{"am_softmax_scale": 16, "muon_scale": "match_rms_adamw", "orthogonalizer": "polar_express", "adamw_weight_decay_other_params": 0.05}
Rows from block 10 of a small audio embedding model, named by matrix and row number. Rows with one number belong to one channel. Each number is 500 + 40 x the weight over its row's rms, rounded and kept within 0 to 999. All counts start at 0. Numbers have three digits each. After the name is the row's rms in percent of the matrix's.
Before each channel's rows are labels from the 100 clips, of 14848, where the channel reaches its largest size: "responds to" is what is common among them. Only what is clearly more common there than usual is listed. The data: acted Russian speech (Dusha).
# filt: filter width-5 conv (model.blocks.10.filt.weight, 128x128x5, each kernel summed), inputs 0-127
# gate: gate width-5 conv (model.blocks.10.gate.weight, 128x128x5, each kernel summed), inputs 0-127
# out: residual pointwise conv (model.blocks.10.out.weight, 128x128x1, transposed), outputs 0-127

responds to: emotion: positive
filt.81 108:504514557518479515516480491469464523495572508546524517528491514530482559484406543537509601540533522492522488536463514532448420521529539519531538530475419550520506545488453516522486512472550480463420522518564502486467467518480492524533507484516452537568494526469462474525493492404447503547506434548425541445433517579522513470476547448523508534497539500500444427524474602535492507506388
gate.81 106:468528542466539447535532509499450510554455513534481471496531424471539554503494483514504420504429538516498499505493473428458560577472560539547530486514496477536527479432527396448416513496503508536542534453517519535482405531531485467515508517517498498452571492523538485555449448551526497499534585513502522469434483510498513571442531568423502505584500540495570528457472519516558463518535
out.81 108:450564572455452564532534496474538522513524543505501528567533449465483491476503545510445533536479507433480464526463441485501476545555599536452491447504519518482439578426510444459505563457480497531412503501503491493453517502533482501509447489405449485437499542480489430487547505544478553506433467511460523512563476476544541509537483477467571545503509496482540570463463498444538537485585

responds to: emotion: sad
filt.6 109:492519542510415604540514428498523513511418513384549485513446514521487522493538496463545459463505540565550512580531503456503440555494498418527535529531527435427471483424497512502475524519488462541514426509519472489530433606471569446502516460470484513522566506508489531491527509589505447485496544476478555529498516490446520523561485562481511477510493502491531538476481476561493503493559
gate.6 104:478425503519528431464456538558483461479467498555526499463570597510546512490549504519441611526497494448462559516469455464520466449456453441528532456489541458516437475569493509453564511470509475492534480514524497495472533485549480521509513494489456498497479504508496466497575426430497539591488411468520493500490528437539503518437483499430481498528524538465508465471483484477605565432517
out.6 090:513568537478521514534422509438533428473507553443426557457496473402534501503557543517493520471477477479476484397494542511484515417524531496491530527519498518449495484524489472452570512543507492471516496537522508443541495432477478572537492490554486507522430507561526485543509435553502509450501416489571464584505478532445574504506511470452541469456480525527566538474529541508431501574501

responds to: emotion: positive
filt.61 097:504501541493545478469510513509536495467464564589492556481452476543504511461508469534479572531450549491477509536447416456486447540491529471496490527434544530490489525502544533528492521491550492478521421489572475509495512547524460551471453440448496541581508508523508427487545469401457458458475441481536492438485514445502436502430572473543434492500393545477465429464497449485476450493506
gate.61 094:515531482457520519453506446511471496554560496488499478530507474460509501540428449454556479490483504502585480519530515513474521472499541458559483514440468522442470468501489491455488515530431494386454540485570538526487484448476544481488504463484409438511519526534500514519544558502460509506577522577568558514489447533513509448485491528449537440562538509524588621485466511439528581473504
out.61 095:457550503524448544518577473469492531491542499534502526549474487514500464504571562548502456449462513484504479456435436466493509451542459506469482508530474531521559515487491519508489480464471530473545551524475530454471488498480472469522491483512514523506518481547555463570419423509487479493480441536572557470543485460460512641549572528599545517450545473490492431448569531554544505516421

responds to: emotion: positive; emotion: angry
filt.25 097:503482478433479440481465493425521555501505502467510511518462513525550544540477569541557510458487473544444477457493536451534542473483481446574433538535477545454452424466456472509563475528486521517523474491399495536458471529435431494463494482468483464523523476576511510533484415502571524495541494482450539547461417579460465578515475528461517443562492527470525589508479507499493482519454
gate.25 095:419476444459496542561528533574525554524530458475486501559488493494415501540529429505518549383504437547496504538417536495512483511427510492534561482473475466469529497458472466542621473523494484519519422503508484529528514540601545444486513503507472529452438493450485524523543489494446465486512506488479519556459569484495486488544482516418480488523471476426544503492420540524531501503502
out.25 089:427570489550472496470423502507570455415484384487555510540525496513535514515480455504527529461455539507484536478554513534480420464533540495486534490449396474520481499485523443511489521461494518568481508502438484451514432481492508496499473460525516497468493490474502538505513562445498462458550482465455532538521560498568507469567496498438559401489574457506498477443568504452471436480554

responds to: emotion: angry; emotion: positive
filt.12 080:505564553517493519504523555422498524411456531511482474535434508458446551474396409484487528512478521431521467501440556472456456434550466507469497426467519515493458501450524461551544486502504549447517479540577509537517467543489532495442575512509479508498498508527501443555497472502440537438491469513435458478570447490518475557446488481513463448505454445436525486464564498484500446481556
gate.12 090:481380536479386514508485475518521521538539507461487506522519475490483505486502515475522429464532487539480502469560482440590469437432476464454466552432496445505492519497503485448539460409430447546553408522488540490513513472502515541559495497550466487519400484504503483560530590424475531481530437481518546501468449486516530503560495487462519518533547519524490560472469509476552491513453
out.12 090:460510558571440562507521456572496450461441433485427541493562521467532504515528486468457534481450507482409514526505474503573425494499445460593520476492476488486473469512458542486442407512524527499484494460588493526518485483515484526533454523461487422522518555460501422512533490531485542478503476529606546517503424495525542484513543535447433453487526507473470497524528484541445529435510

responds to: emotion: positive
filt.35 114:495516528525469468567505538422511457453465556538443472488507588420467524516471504513548472558588494491498457489511459487537484460432535559503493515462516463468431441538437408481453546470472534513473494477492433529500497507452444494583447524490529488449429460483462499471487478390492502504447470482521501468505479439431428489482424504516455530508527499508529462541442501575539499489499
gate.35 101:481510464558495509503496487518477483469487578523491500593514504566531509505495486527465521483509530546559483504486454501457396573450535490525531439507477514488476450479493463477462556476510464470556468497496485461447474511493515390487518504491424492553476545472533457456426575445453418518517492606551547516559433444533429459457443510526440515516517570515496467529499420522520502503515
out.35 097:490516459422531439509546521448477468538552509558491581533587506552466529475482481559552570545560512521517580471482445479475473514519493522527483523463554495531538437418479421487544517384515505511502503415446426492545579529487495529552475503499474454488443500523487545490536426430488449496485492545490538498494484420491469528481513472462508540474490520461473441480496508427496503468507

responds to: emotion: positive
filt.68 105:495552566577498554473516512519485452470489537490489525511511552468475460459472509492490541524431465455486544513510437467525494473501458512462500470459551488460575464461546547511472561430560513554459482536649422502479482465506508501503471474511511500536392521463475596522487481497385486503506494458497444530509551467534475460477496417477414533473520561473515479475495492489537456503502
gate.68 111:439449520492448456477480429443493595466452506483534521530468447524492600525469493460543491454530475473481492532509534418477470525445520439535459545467462415491503493523442406505533557467470503562503520499470477508528502522527446488498510447427390455537543466484471555520525455515502476478474485520493567514503438464514517488508418504439556531542528460436531549502477539497521574507477
out.68 095:508531535479492453594529553494507488493508508509491488444532509523479480545447510491452507531509522491447479491563478490548543455546518597405490511485505463449528472499479562443412535479494547579444485516534486511499479433474548543476456542542491559542495519448509538545523558481523555494436462524487475569538472532490545439496458499502542560497504460430491449463581382557534511475479

responds to: emotion: angry
filt.123 086:444442532477465566524500475506489582563550435486496509475537468542476478455545567525485500494525451544534545486564606506529452514558543572528492505514461510527529486525502521526530530559508446531442478471437515502504589542505503569467547501419448485512530463493472503471475559547506551562512491485562516408546479533480449506519504530551570514558584506510472498523534496497451535472571
gate.123 083:472490459520492527506470504461504484513496469508468529540552530419509542466498472487520524498440537433502530504539445466519532449470455490421468454377514469434516498472485463457562499506479494523482472493534437505462503490524543471525513547503441497428547534508560543536429426424535530512506526483576557506503592504507502508483444488467453531539467435422595513484454527502609527500497
out.123 101:480465481457475533529522554578541529479457477502511423486472501523539499545410457576487500459492570432414504473440480407548481507504521499457455538461503555493513436489472514475450482501518504493561476483479428528425549491480517509497447530541519468510462503472560539462542527517456469459545535459501480508455461511604548518521506446577472510528535462505523443512499523511565433592460

responds to: emotion: positive
filt.60 095:485514517502441426524515552560484604542562529476511546481547549541471447528425558508528473545562536476390502538512525490583538508583481475535531577553512482419477475538440499533513573463492511493493451487564440473513525503507457590467495449478580515528480467510495506541564509466524529502536515537536506563537495542500481482495439461496487487526505473499550561485516458561516498485478
gate.60 093:500469531434464548524481437502445530506490525562419471500440500473478518507498459489604502514524484494539455548456465517476493516458501516614461511404508460453513562511503508450493458469432490444503499568411512465469486518499538478536476462560442464536451531452448480521531503494555516520515441455513573491467461519541491508480409498451508541486507545477575456572438501504482439523478
out.60 100:490543464535461500537464460457508457465495442504515620435500506520462440491509516534543489436542473517534512488511520522443547559477450502476505493541470548521501521525564448522507481459532526456511592479473446485479473488558459490497519492490518521491498496539424531496431540461548526513507416466465483572434510554477526598484476573447442545437529508490561503492599527481581494554500

responds to: emotion: positive
filt.95 097:494476487522539481569448524544511520515470500504418527457469466484527552537455481540534454567601533499522489592497416523521536532456501486604531520566527505508470476417431526491515475433481584451464554479519535515489536466550480489505513425522553480508501457523494490554589515469463477545564527534499464479453504508500535560529466427549519469439440456492559543484505492497482534505509
gate.95 091:539468549497471518490511522444511451533413530532500507463528496482526499617473437495551491501474542516529543502570540495427504518539487552601479468509522552530577536513509519473521430508523474544509578489412536467458485438462565520541511494455556418470565482496455442464491507492451467494484475542513493501513488519537477520459432488482541439547537505579542510539408450460498513532518
out.95 092:496422471490539516481502526521547502477519560487484493483495535493546484475454476516552512486543486466509554548480417466485473590514489511511542547497484460487513553542534455500533523575448488460574493448490511476457588449440460467568504501433446498500463537473491489563465519538567494396413485497527534482521463554526478585523511480476516477499515423455516507464477540394429489437531

responds to: emotion: angry
filt.22 095:517469528495430501466488529475441527516501450545435518485481481512482554551409578486568497562512508486471483442430502480514448512495474507535547534525433550529593502501517562501559431470533515602548513483414490462495537513552444542490568589454521535473513458553473546470576513498450484527542529525498485529464505474487493471528524477543484473505467569515497467533476469457506505400532
gate.22 092:514534491510536461479447496519522506511538542497434513563569512449588497510424438589501522559491525456507556426489477500540512482549523493457454478486578487516528499476432469498582523434514512455489501450505487528496529487551558459531504497559480443504535519571518480458445539482529495450466446573429510502528497496522430422478498464480507482547574507499511469515410503435555448565491
out.22 101:507475553440498483540473449481530438500526534472532483454420505528527542484447523519475507521504460491491437498523493416545471414542530553540524483463449550545530433473481438549524521530489531498537499463418438500466515483565563535524494529512547617499431525496476443499501457470471511443489566473387511522482494610510486489470458500498481508425500494516487511565549477533524534456511