From a checkpoint of a small audio embedding model.
Model: 2.85M parameters, waveform 16khz input, arch wavenet, norm batchnorm, depths [14], widths [128].
Training: 5300 steps, batches of 256.
Data: trained on acted Russian speech (Dusha), 26041 training examples, 52.1 epochs.
Rows from block 10 of a small audio embedding model, named by matrix and row number. Rows with one number belong to one channel. Each number is 128 + 24 x the weight over its row's rms, rounded and kept within 0 to 255. All counts start at 0. Numbers have three digits each.
Before each channel's rows are labels from the 100 clips, of 14848, where the channel reaches its largest size: "top examples" is what is common among them; "loudest" is the band of the loudest frequency at the time of the peak. Only what is clearly more common there than usual is listed. The data: acted Russian speech (Dusha).
# filt: filter width-5 conv (model.blocks.10.filt.weight, 128x128x5, each kernel summed), inputs 0-127
# gate: gate width-5 conv (model.blocks.10.gate.weight, 128x128x5, each kernel summed), inputs 0-127
# out: residual pointwise conv (model.blocks.10.out.weight, 128x128x1, transposed), outputs 0-127

top examples: emotion: angry; emotion: positive
loudest: 500 to 1000 Hz
filt.31:112115141096139095128108157130151146123140180102141110151154126146157115157129166124106147113168093087159111155096113163097144146142139105119139134088139121108167129136186132105116136137113102093141129133159103171154131155123133107086133162135137125145162080115102114106112141126088085147148164139149103142102147113168106101100126139104098180137144126138137124077170111112153119139102
gate.31:108117170163114150132100120116105163157098128090125094135173070158136117142101146104109132135132153118089109134113114098114113131141174129109127121068106078136149149127160109120116143112108157142115156145134136140134130132143180112120145144141119095128160168134135133110145122142129089124153141152175129116110157118157079141106117101057128157106180112098143170132107108136116126112154
out.31:142083154116099103112123128097098119197135119110138139154132117148093148149118124098150143158129123167118127147157130118130107166188146117093138108116117138148139158162163169163119118179097144122118103080213133160171145122120147142136109099128146131138156135158148120160151124145124134139135119093139156113103127119118126123145124105128159179120090145164121110127140136170137130144113

top examples: emotion: positive
loudest: 250 to 500 Hz; 500 to 1000 Hz
filt.11:136130124139114092118080109134078145128159136160152151123158145114148103161089154136103099136193118127125147179115139161114132156162125166171082117145144142118125114113113114135134151112130149163184088101179118146149132133169098145156132120104136130114136145120148139115151195136119122129145061104127101138105142157145117125142115116120167147152105144128138153166136108146139135115106
gate.11:145095172119137145140166120150083080115129123129129087111131116146185135154166116166165138105154144118152104152095125113096116105115133154203122121119131071152141126120127153164141110112135132096128130139107132158136150107162181126145109118134110120128127153119132137112102126184118103147196134086167126155096104159117111108135124137098124134149145099129156153130101127110144129126107
out.11:114093135122141104153146171118100118100115166131146132117109149156116162127141150096145172112113129142147148112094119143135063198120121127112146116120105143125125160153129143115131125098094120099083109128108098074174172114126145167174124121122125114158130149136107119104159140142137117137124153157099122168141113132117119159118140111065160101127162135140159147114132155125102136182157

top examples: emotion: positive
loudest: 500 to 1000 Hz
filt.47:105175196140135163127147138141118160092127144133143105125152089140133112140108138171117160078105147161119143182118134178139119161088105137156124090163127131138120148106113092169135119157146116121126128120161134161158098077119154094135147147131154112128102150136168141111130149109117083150152151139169137110126139115160142148102123138121126137148085086107161140135131116131142138099090
gate.47:137155165153135158081122126099076171090157125160100132163151149125131149107150112117175109151105155146155143131141130164087134150150140130105135135078108100140117154100148111130120164123114130130159126113121100135127142099184154128067149162121114136122144153111130107135109136120077144112168115104182139127128104119098123111122123146093140112161137136093156130105154074156112135145122
out.47:079154151129146140156100147173176141146135150119100095166126128155125148120151133073128132139104127127125171183122112136159161102168126128098160166088168127155143169148150168126126154125109149080126121170134154125129120132107125089094094158106163116129143146140123124130130162120130145168103142109117119157117134131139162093164153155111157138123160166152120132118128121099152143101153

top examples: emotion: positive
loudest: 500 to 1000 Hz
filt.20:133157139151119145141083122159129138091136121139126115095154128104122136113094113148124098134107172108084145144152150153167138094140092144102128094128130117149096146157107094179123156092121162124144141143110157101124116153173153101119126156181129126114093152173118165133141116102146105102124082189106144108142106097178114128135122132153113079094151151122111131157132120117120142152110
gate.20:089095131152116142105128106122126189102145077086147135147117071139150155126150111133132106105121135139080089101143139106140117113135117151123141141133143118141143170132164126153150151146093112125169124123121107140156125108158184136137097155143082124138166130111151099146158190161152120169098178100156139110148113127158128122114142102095125151155144112126121158124098091115122106137125
out.20:162112127132137100148126148130127087122133149091123163115114166138094115134104096101135147120151171136103103132146140138110112121133132146110127097126119124121148153111101071075110194115113146116079129135136153161130087126073128111140116131099146111167142128115128109097099180116131100145156112140122166118122127173101145155126117081140161129084131150076148153105103158114155152115112

top examples: emotion: positive
loudest: 500 to 1000 Hz
filt.121:122161129137114117108146093112137113114127146104125164160099137124118121135116128075148139141119134169162107173119109118123146137128109080178134131097130105104105169153139139098121121112169116152106150141159138117107088145117122122122109121128110138143162155064117122108144137173155145128134140175095092193101125089175109104123136122123105122144128133150173111068128104118120178119127
gate.121:095111158173126103157129126110085130142129096152166128134154113150188139174148117123122125155132113134154122118157104134140149142115136122136120105180126101125114126132168131095152147128117115142174121097052132137101140121156130165128115161159079118133109092147136137106123202104171119114170123117129113135146109136122134113150079157137106117107166112172097135123128144148113122109145
out.121:153120130088165129136131127125167133179147106112111143151081167152133169123108144147158143100097096144128101152109120157153115151110136135143107163098145077137097118096166120143116113142177112091163128118121109138115110128159113181106102116152171099109138112138128137114138147146116115128168157129086146131120117130132107147115127124147113110107111088169123113118138126113111126061197

top examples: emotion: angry
loudest: 500 to 1000 Hz
filt.34:150172125136160156156165115133113132125106167165100086118121126141107122117144102123148073160111136113103062082106100137116133098140158132146126110135122111139092122101101074106131115129137116098100132132111142091125122101137105114151118099125139093124085124136103113136121121121105095085109125127129112148122150117175119106106168185125092123126118099114119096114151166136118087153070
gate.34:116128145075115093128095143124129144085114140099147149166143149126096145138111123158176145121118122136140138129138174132144148148075095136078141187121159116126144114125119105091148093121157147156147115173106114138157150141145111134139106134084169159153140132164140171155146101087142126141112114104171116175108163105089163107120120121125135114121119143171135145128110151140145104093124
out.34:099114103102153132127111125112100041141113117164110119143109072136089157126180102100176128109113133114161143141153104156120155119111098101115107137121096144125170110145103106146122157133103129089120134091147121131121150126130101162113132121115116104102127143120127122169132125147138117128141134113105095133129110126126089091111102116068109145076120086096114151123144118142164171167142

top examples: emotion: positive
loudest: 500 to 1000 Hz
filt.10:142124116143113176111157117155103128142132120129112134149126142152120116147144098141154118090155160167087143133107130139130145072139135119183103120141093134150145108126136115135130141118100118083110130140106112139171082128142141093084132105140068166088154087144131140145139108151141103129105160140116151178140121116171119102086105158068119107131126124156154123149099172154138143146153
gate.10:108102136135124082106164119111095131152079134147111145142096131155165133154158169113115147144105138142186115140113110145109105164139164103149098107095121118093116149170155159118108148098107096078115136140171156083106122162129149121109152123157110105111144128116140102129145161134138104101200097149119135131085117126152101119139109139088102135137129150111117131156127172115132127154114
out.10:155136173128143133113149124110137147104113131121115138142116108195135129087126122154113117134127141133123091167150103150186120141126106142112127144162144075102107164117149143160151157118106136170139134086104189147119135118147122103086192154091109126120165111105151123088130140145159102104107110141148120108138151098093123098108155141122127118165139106137127109133167115161085126129090

top examples: emotion: positive
loudest: 250 to 500 Hz; 500 to 1000 Hz
filt.109:142151163103161153137152126119110101116093146098129095147119093135114100157099152142148112175119152107168154111156152125135136113073135106124167148118105137139152148114113101081154110186149115130158148138113162159114130159130134124113095091082128133120127139108095162109153120188130120110131156120126144150153115111116131125115136147147118106138106118120176136095134181088120169121177
gate.109:127128137109107104132125105076131082168099101120145133132105113123137158159113067140127103154098125097175161071154143093110132119131148096139107150139129111141131157135116120082135110117112095121134133093063175139121139124158130129128123117105107104165131163141161140172131124165102146088141136123133175140132103149109134104132133159110155104144164124148153152134097180099143132119144
out.109:152107111147166137132103141113121123122123105141141144180116135135123139123134142136110112113182158108168114130135124104097150132138127159136120137114195138106153131112173108146153155130089057099146124111125146151102172149187080092128124126153144138124117117085138104092150157117112148109151147140101152135082123095137089144149131104141157122137168103171089137127139134150156155140105

top examples: emotion: angry
loudest: 500 to 1000 Hz
filt.86:127134127159156120165164128117129127157170129153092174150122105102139153130098085107155133184132146127118129098123123095142117142154142081134113105119105128081138150171107145117078143092138102106115137095143153064122121119117125161145102142143114126111091141104150112132131132151106136079113097190115155122103122137164080105120160106126145152087124144126113120109116101132121148159148
gate.86:146145166124116162126139108118140164098122126125156160159124089136104172095129115131142150086121096127100127139096143094134117130118109125111109141172117141086112109102129092134121167149106150084134166138136135156168123166162171149105101146130119099111122157113132120165186144157161150114104123120153142113132163136140152109128151186087121109167128083136122148150117097132100126139175
out.86:057122127132122132132125121112107115109119109121089156097157182104087142126134137080174133091107108104139077117140153082146139135156141152140129127116100118120127125118120176153136132085139109116077135114171082152118173142153130113091141106149133084119108091143140112120113154118126155113081108143167120141096119134133109128090143136146092120099155141134102126127118174111148143143103

top examples: emotion: positive
loudest: 500 to 1000 Hz
filt.14:128141104189141144150114130082122134141138165143132150107201159124165110163083154091108128143102127156159132135170105169113101144143158133157096091109129143129142156103139147115149171111140133145166111149104127150142132118149095165125085127145122131104192125142142150160180157140137101107155112141134141146126155132165142129149122142149124119156141155135116104119144122135140090096147
gate.14:108136156127078153090112127107109109143117111121126139115128119154163161144136068126122141157138051121151154131117112149107125128125109171161127126127136103158106118114138164134119146128130125156124085133112104154134091156107184122130113094118112157184124115116140134154102154163117100144156148123150149139140142099149096085124067139100126123142144125120153127135166087158145080133163
out.14:124179141103117154128121119136144130137150125108176153087138157132146127157101146109124123129158169133164104147133171134143125143103056112102114118150134120114168136160097160133124118110163144096099112106109144130168132130109137101143147109109145161107138095118167142109085165121130147152159136135128129143156187130131102143090101162101177169146140127122109114097110140152181123148150

top examples: emotion: angry; emotion: positive
loudest: 500 to 1000 Hz
filt.74:125129101169166131136127134122128162129153162093131116144138169137155141138126145154135131131104135100162090135121155104133132120182106115133116112073169131150093159132167178155136152138127144148119151120227139122140101139084094079152138087139157132134106132121113104128120118131101147128156102113147167125127118125128089137131123143149111145168122112115137157116115157090157149170122
gate.74:116159167134139137124124095132083130122120136128093123144142111113154134180135086110113127093136135119141147110110101174109098157133134097120099093101203072089173085104160144143162132181116067112153152123121118128137094109159152104141116099146091098098130127125132144147149101115133156139133093121148153112134130097117147086147142123110140126131129173115125150131159134120131133144111
out.74:113173125129153121134139168130087159090144115133114132142151110123123152127152112162144126171119123147128113158120100132151143129126155126134183142099137133170150133090116142140128112128154140106138095130062126125152148138129163200119128196123133133089135133177162145138149163112129130161155146173150144102125147147138085129133100152112101113153095111134111119122200135138132122154130

top examples: emotion: angry; emotion: positive
loudest: 500 to 1000 Hz
filt.103:134106125141118110151125116155134126123103116081095115124147142109089143137116141099106129121090113129130138173146124101148147128140084113156151092112086137127130120105102095114135108146115126182097071131137166150146143160155150116082112132151119183135131110109109108116079147150129163098131128144129166151106075150113100133123110133163163104130071098103093091146102141161111123151129
gate.103:115112123112093122115099141114133142153085157127130105196107107107128171123124144076110109140145162169136133117109129122129161098115127122107100103126119103168119152097153102093153138162148105132160116145078151129163102093174140183130164083142132145117113149123116102152162100093136132104163147133163180093134143109105116146089137143134125132143169116114136137156133134142146149147117
out.103:143120175114082180162157127174139101126113104169138139084154130115128123134133120140119119149105140059131089105118105153163104118150087131140117174148100111131118125089114133103097095137132114105145179126140106112098098099129092124173085139107152106124153109145106117162146140135138117126106155106120157120170103105080141156103135105103122109130155122135121124125151086127132152097126

top examples: emotion: positive
loudest: 250 to 500 Hz; 500 to 1000 Hz
filt.91:142091113152096150136160110121149150142112150135095152146133133141126078145097102124089101131118166145162110126148127116148146138121080159147177127163116097136162139074072111141107078113123149121131133114123140135098160091172166158105115076137152096114118125103110151103146151173100103126130140150170115131089111167124162128145122149131141115114127128118174116142103118110103122120150
gate.91:144045139148097106102137148171118164156114094150139169153132150167115108165095147128127152101129120150126130167122128139126108146180135134136071092110102183091130127137113139073147127147150128120121108152137138127166101127155115120133161133131111099138139103140145115151131136115107142138141122122113151143129106184168115097133073083125130118147145140147123099133087093128137127110112
out.91:082092110090153130102126157074099122097144167132110137113153118121135122117103152134148125107130128184148143115102095112106128124127094140130125129092103133116134113132105116090116087073152189117113102103168104167112127109127123147141154131139110116156156163107130103127100117121104117163164092151151095124153103107165125131142165152090151083145124146146170172129136146145121137137153

top examples: emotion: angry
loudest: 250 to 500 Hz
filt.16:152114103106123115146123139103106168174118162138127109089163181119109164121132131100104132106160109136122134157126119116135131133112119121145161115101119109081109100134112103150135116064118186124137129120149125122096138125110117150148115105124153079109087132139131143063116081104165115112155084152135099118087123108108117117140081163101132115123140120111104128163097161156131172114131
gate.16:124139160149123149124117121051137169121146112141129126161143127175140104149146120124151124120140121118156150156115113120131109113123111110136124122123132101102135132122133092129172102175143139116151145118144141143117162097162115109147147075077098094133104137132138100145173110145069151086118150090197163109159158082148120127133132156139161150174111118132131141117132099102161134121142
out.16:103102142134117163141091134146158159123123148107112129112151168120148129165144150099129149168177129129119139153073123107119124097113078127130097103115111119145124125105138155081112135095124167171125099122106148116126088168134075130083119158127128122153116173138105097120110140131113146154160107117151140117141121159134147107107106123129124182113119133121143112146068195168114147124134

top examples: emotion: angry
loudest: 500 to 1000 Hz
filt.113:102164095148120149128140127095155126110163145134132137108121142091141130148153118127056125115109113086138110128086127115122124150119138170120112073104132135116158111103166122107069128108130123151095124136163142127089137160106153147141133140180107151097115126089113092096087155093140123129115120130097113127123134131097117100128172114138123163101113121103094117106107150182102123101079
gate.113:102131121122101163124144051132127121107164112108140120145200095099126161146130114112141104115098140129107107129147175061131139129079149079132174133124121084108115145140136147115093101153117108124173158132107131147127107123126156147135123099129111105091157139117150138106163111121095127114137138115147118143147153102171148081102168144145119124165113142129125119129153121102145098143107
out.113:141131106119124159085103134130148114159125153110117149137131092142100125139156114138124146127159125151161097173091149109129110121087095154089072111143097133175122170133106146108100157150114131118119158131155148087079139110143153106120137151119054160110113109112111100121103119166110106174101093132137118126112137140128102174166120158113110099107121125166110126157109145117146142112098

top examples: emotion: angry; emotion: positive
loudest: 500 to 1000 Hz
filt.111:081160126096148073128080122128147128152124125126109167156136134110123160155095125115115120104090101146142098163117107144113121142116139088101125122148114135117143149118119154151162090199125155127154087121155118124150094124137155109115098120121179125159141112121134129161152123136119118172124100106124117095150175138169104154134085134087099124148132109131113163103151145100080116102148
gate.111:130102153176140120118097144119098123162135150120132137175116106133111137146083148099153095121143153126127144140162090127158162138122167111133110116071150092132155126111153119142108124131136101120161115120130134164125091138093146141144153099166136147152134108175147082097093164096137139066122131130148134090177089087122120111146130123146109118128142151127157118172124104124161096162143
out.111:113121147137137115107124156136076146128138161115101105127082110132137116089116132128126140106128145172154105123104096134115107134126144088131122119142067162095152137088140124138171109159129084116161147128144099176167144138119132108167092151090115120124174107102074118181154121151092139129175106133105120172124117127106136159142090139154136136147115114113114125105129090152154149155138

top examples: emotion: positive; emotion: angry
loudest: 500 to 1000 Hz
filt.106:151101093117130126123148146141135098148100108109098118117106104123056111131095077140096082136094135114092151121160123147158160109128115163111121143121113124149128142139098122079112093147166098117161134124152150120131143130158130093121141117110090119133104072116105123110114098110106122119160101157164146084121142111140096176083157075129150156168125144128142138135133131127150130111094
gate.106:125087138104091122134093080083087159152107125140141143187123073104106168129127144139116106144110119157143156180164126093115139095109119085165133137134088103143131114144128164110112086132170119129154148136119126150146096153153157141114125142130133144151162134138106151121163105142126124119110135103163147106125147097127145129140104113136167137176160103118162135144117151111171103153101
out.106:136103137109100152131129117144110149131136095138129107102135088139143155105082109126122153101110113124118108123107154132122137121164085127086111142149142146169109109062150104160136121130110075139154122112158100111106138130121160121130127134099150111096110136164085092092127123138143104116132148135112062109144114143129167145104119089070053140146160119132115079121156138135125125109105

top examples: emotion: positive
loudest: 4000 to 8000 Hz; 500 to 1000 Hz
filt.39:139113159103112127157152145130124077162120138139096122118117129109118102127125143176096159188163133125143107126127104068142165105132123150118122143138124112150099134113142114077102124128127113081153108159161130120081173122165140083152122128109105127143097170138120121125115097131114104161134158141123108149080109155083155144151127153145095127154098163109098136151166110134142144101097
gate.39:112119135123145161071081124117100162128111151152137138151147103129114184113104120105102117132132137143139104128120102163102095132111149085140078166138141117102100148145148094098150124118082146122145140099106137079133116138158147128094140152141130118147142127153128126125093116143171145121129170137125153102100136092139120086157154149118039120133150135121153163133101114094149132161120
out.39:088097081138111129126171106154118118161144144136103115106143160113128111123153141079120132161121098122072164120139123165126121107137119167130130142120170105130077128117178099172139126097122173093102131105132141121149138138116129133143110127153114184119099139149120122159127087132157120117081104166096111107121139104118095161132137129165115099151140133164134125161168154081144116118154

top examples: emotion: positive
loudest: 500 to 1000 Hz
filt.38:090163168131128111140065126128151153146150203113126193097137190124135125151145127113168195087142137143145178143135118140152091113102100118139116112110115149123131135131126133099124132107151138123095130168150157137137095156108095091114133096129170107127161160115163122152103144149129130138121116180091118127123142143145126119097116144102100143141128129109128141116114127143111137143121
gate.38:101117144129138105118086145121151114143129132142103132163159144165120118149135100097162100127131129166112176119120158123125146121124128075104114115156101094148136099138133122094159103106098112174189112159094136140168122143152127157127132088133119168146121116115128131119091112183147079108127152142146159144111153106117129136106087135098154129118150160110096174133128113139155069143094
out.38:152106131160162178148154135099154172136126139097107124134150103140130146113106110144120129148107162172109090134135135174156137120116106141091123088133135152136088088142100125164088123152178185152124110095108146150122088113125172122135092134105140129115175153134135156140097134142126143116136097110095119143140102135138131186148130128097135099091140146113169148123164151123143124145168

top examples: emotion: positive
loudest: 500 to 1000 Hz
filt.21:183170174165092159122117147117112129092138088116159117146111147143151144155125122138132168113141134117116134140082161140141113188097137128135114127137158148127115143098097140169162161123134113126149097112151104153146117185136139116136134104101111156111125143142153116126154122094137132101140119081139147112115123083132082090102118128176138154145136174132144119141092078113168127143108
gate.21:107128126115130127144160104144125148136085155111102144113147105121143151103118160126146107140129092092170109144147151157124141128110116091151141140114108108095135117125159137130138147140135152139117107121123131185127135118081191143107112099089155112155088131103154105146154181149142098098170148104165118170146117136094165146178108109128132103168134156160143148133182109145128100161144
out.21:111152127128113085170123150166094130117101142146138125140102158120086141150127134112133170136154176157108135111092110137125116085142173085139089137139150131090104111108138151150123154144139137104120120154137112134158104126112169104112116129125141196157121120107111113185127129114151158141127114144137166137171148132190169159144138140121140160151126094159145119093161128139098118095153

top examples: emotion: positive
loudest: 250 to 500 Hz
filt.67:127124170098166113136191162082115176132151128121151135081105155115127133135136151111138126142129086129120120153119129162141118176144105122123142115103132161127150101122114133110110082132139133121122108101124125132148166133114122112120142091085111046139092127140122084147157101144088119123099111087122108145104140122111110133151147127139165137116143107127164162102072116085100146111153
gate.67:085124146103156149120113151103123166154104117163144137132146137095170174115089087104125134162145109117157069122116118126108152145123130084150163124135108087085123152146144132113161132121136103118110147098145146111147109096129157140106120136105135102163108124140098125128122135128147093139152116124121105085172134077131083138145095086155113112140135123098118213152126116129144144135145
out.67:143127136147102123123169121143129134135116143146131120137108164130100110145118141152136130070174103163161096137132131140110164133110080156118126133180097147115150196152142123156105075118132144127112162116140127076105107156114106146119146107128097152085146120149145120097145158146161131170110126087105148083109104097162121134122119105135162129099162149187138120130134148132100106109136

top examples: emotion: angry; emotion: positive
loudest: 500 to 1000 Hz
filt.19:111141130104135123165092103175145139102136154146131150180130147123136107097129139157131178118129110162115130120129154141135134158098183145126136108132124145163170123125150106146111105127108130111154116115096168123132094167102076073134103137135146158107100147133178153150143122110096111113128077151108150165126139133162146157142114157103163166114124101130120070157097121106132143117154
gate.19:144138177164116100136053119122086153080096126090149143160105147107130117161150144183150133132195136150126107115144156131113126130144140133122132141120154143117143128138089093117160121116092120105135145124113101146128100106157119148126113134113115151173159143162153126133122134143107126131091184131162141142160144121121142117127100114134142104156167098131152160100113088083110166110127
out.19:136131152159129102105125108134110099129126144130167137089128138151175118149132161113136119134078114129162096175137143133147144101114117136108116144178152088143149106147114165099126106100161129171173132133152100130131113155093106098140155121114105125174156130092116124152164122139144165170100072107130077106126118101129112151121183175142093121110132129142089118146133119118147128109105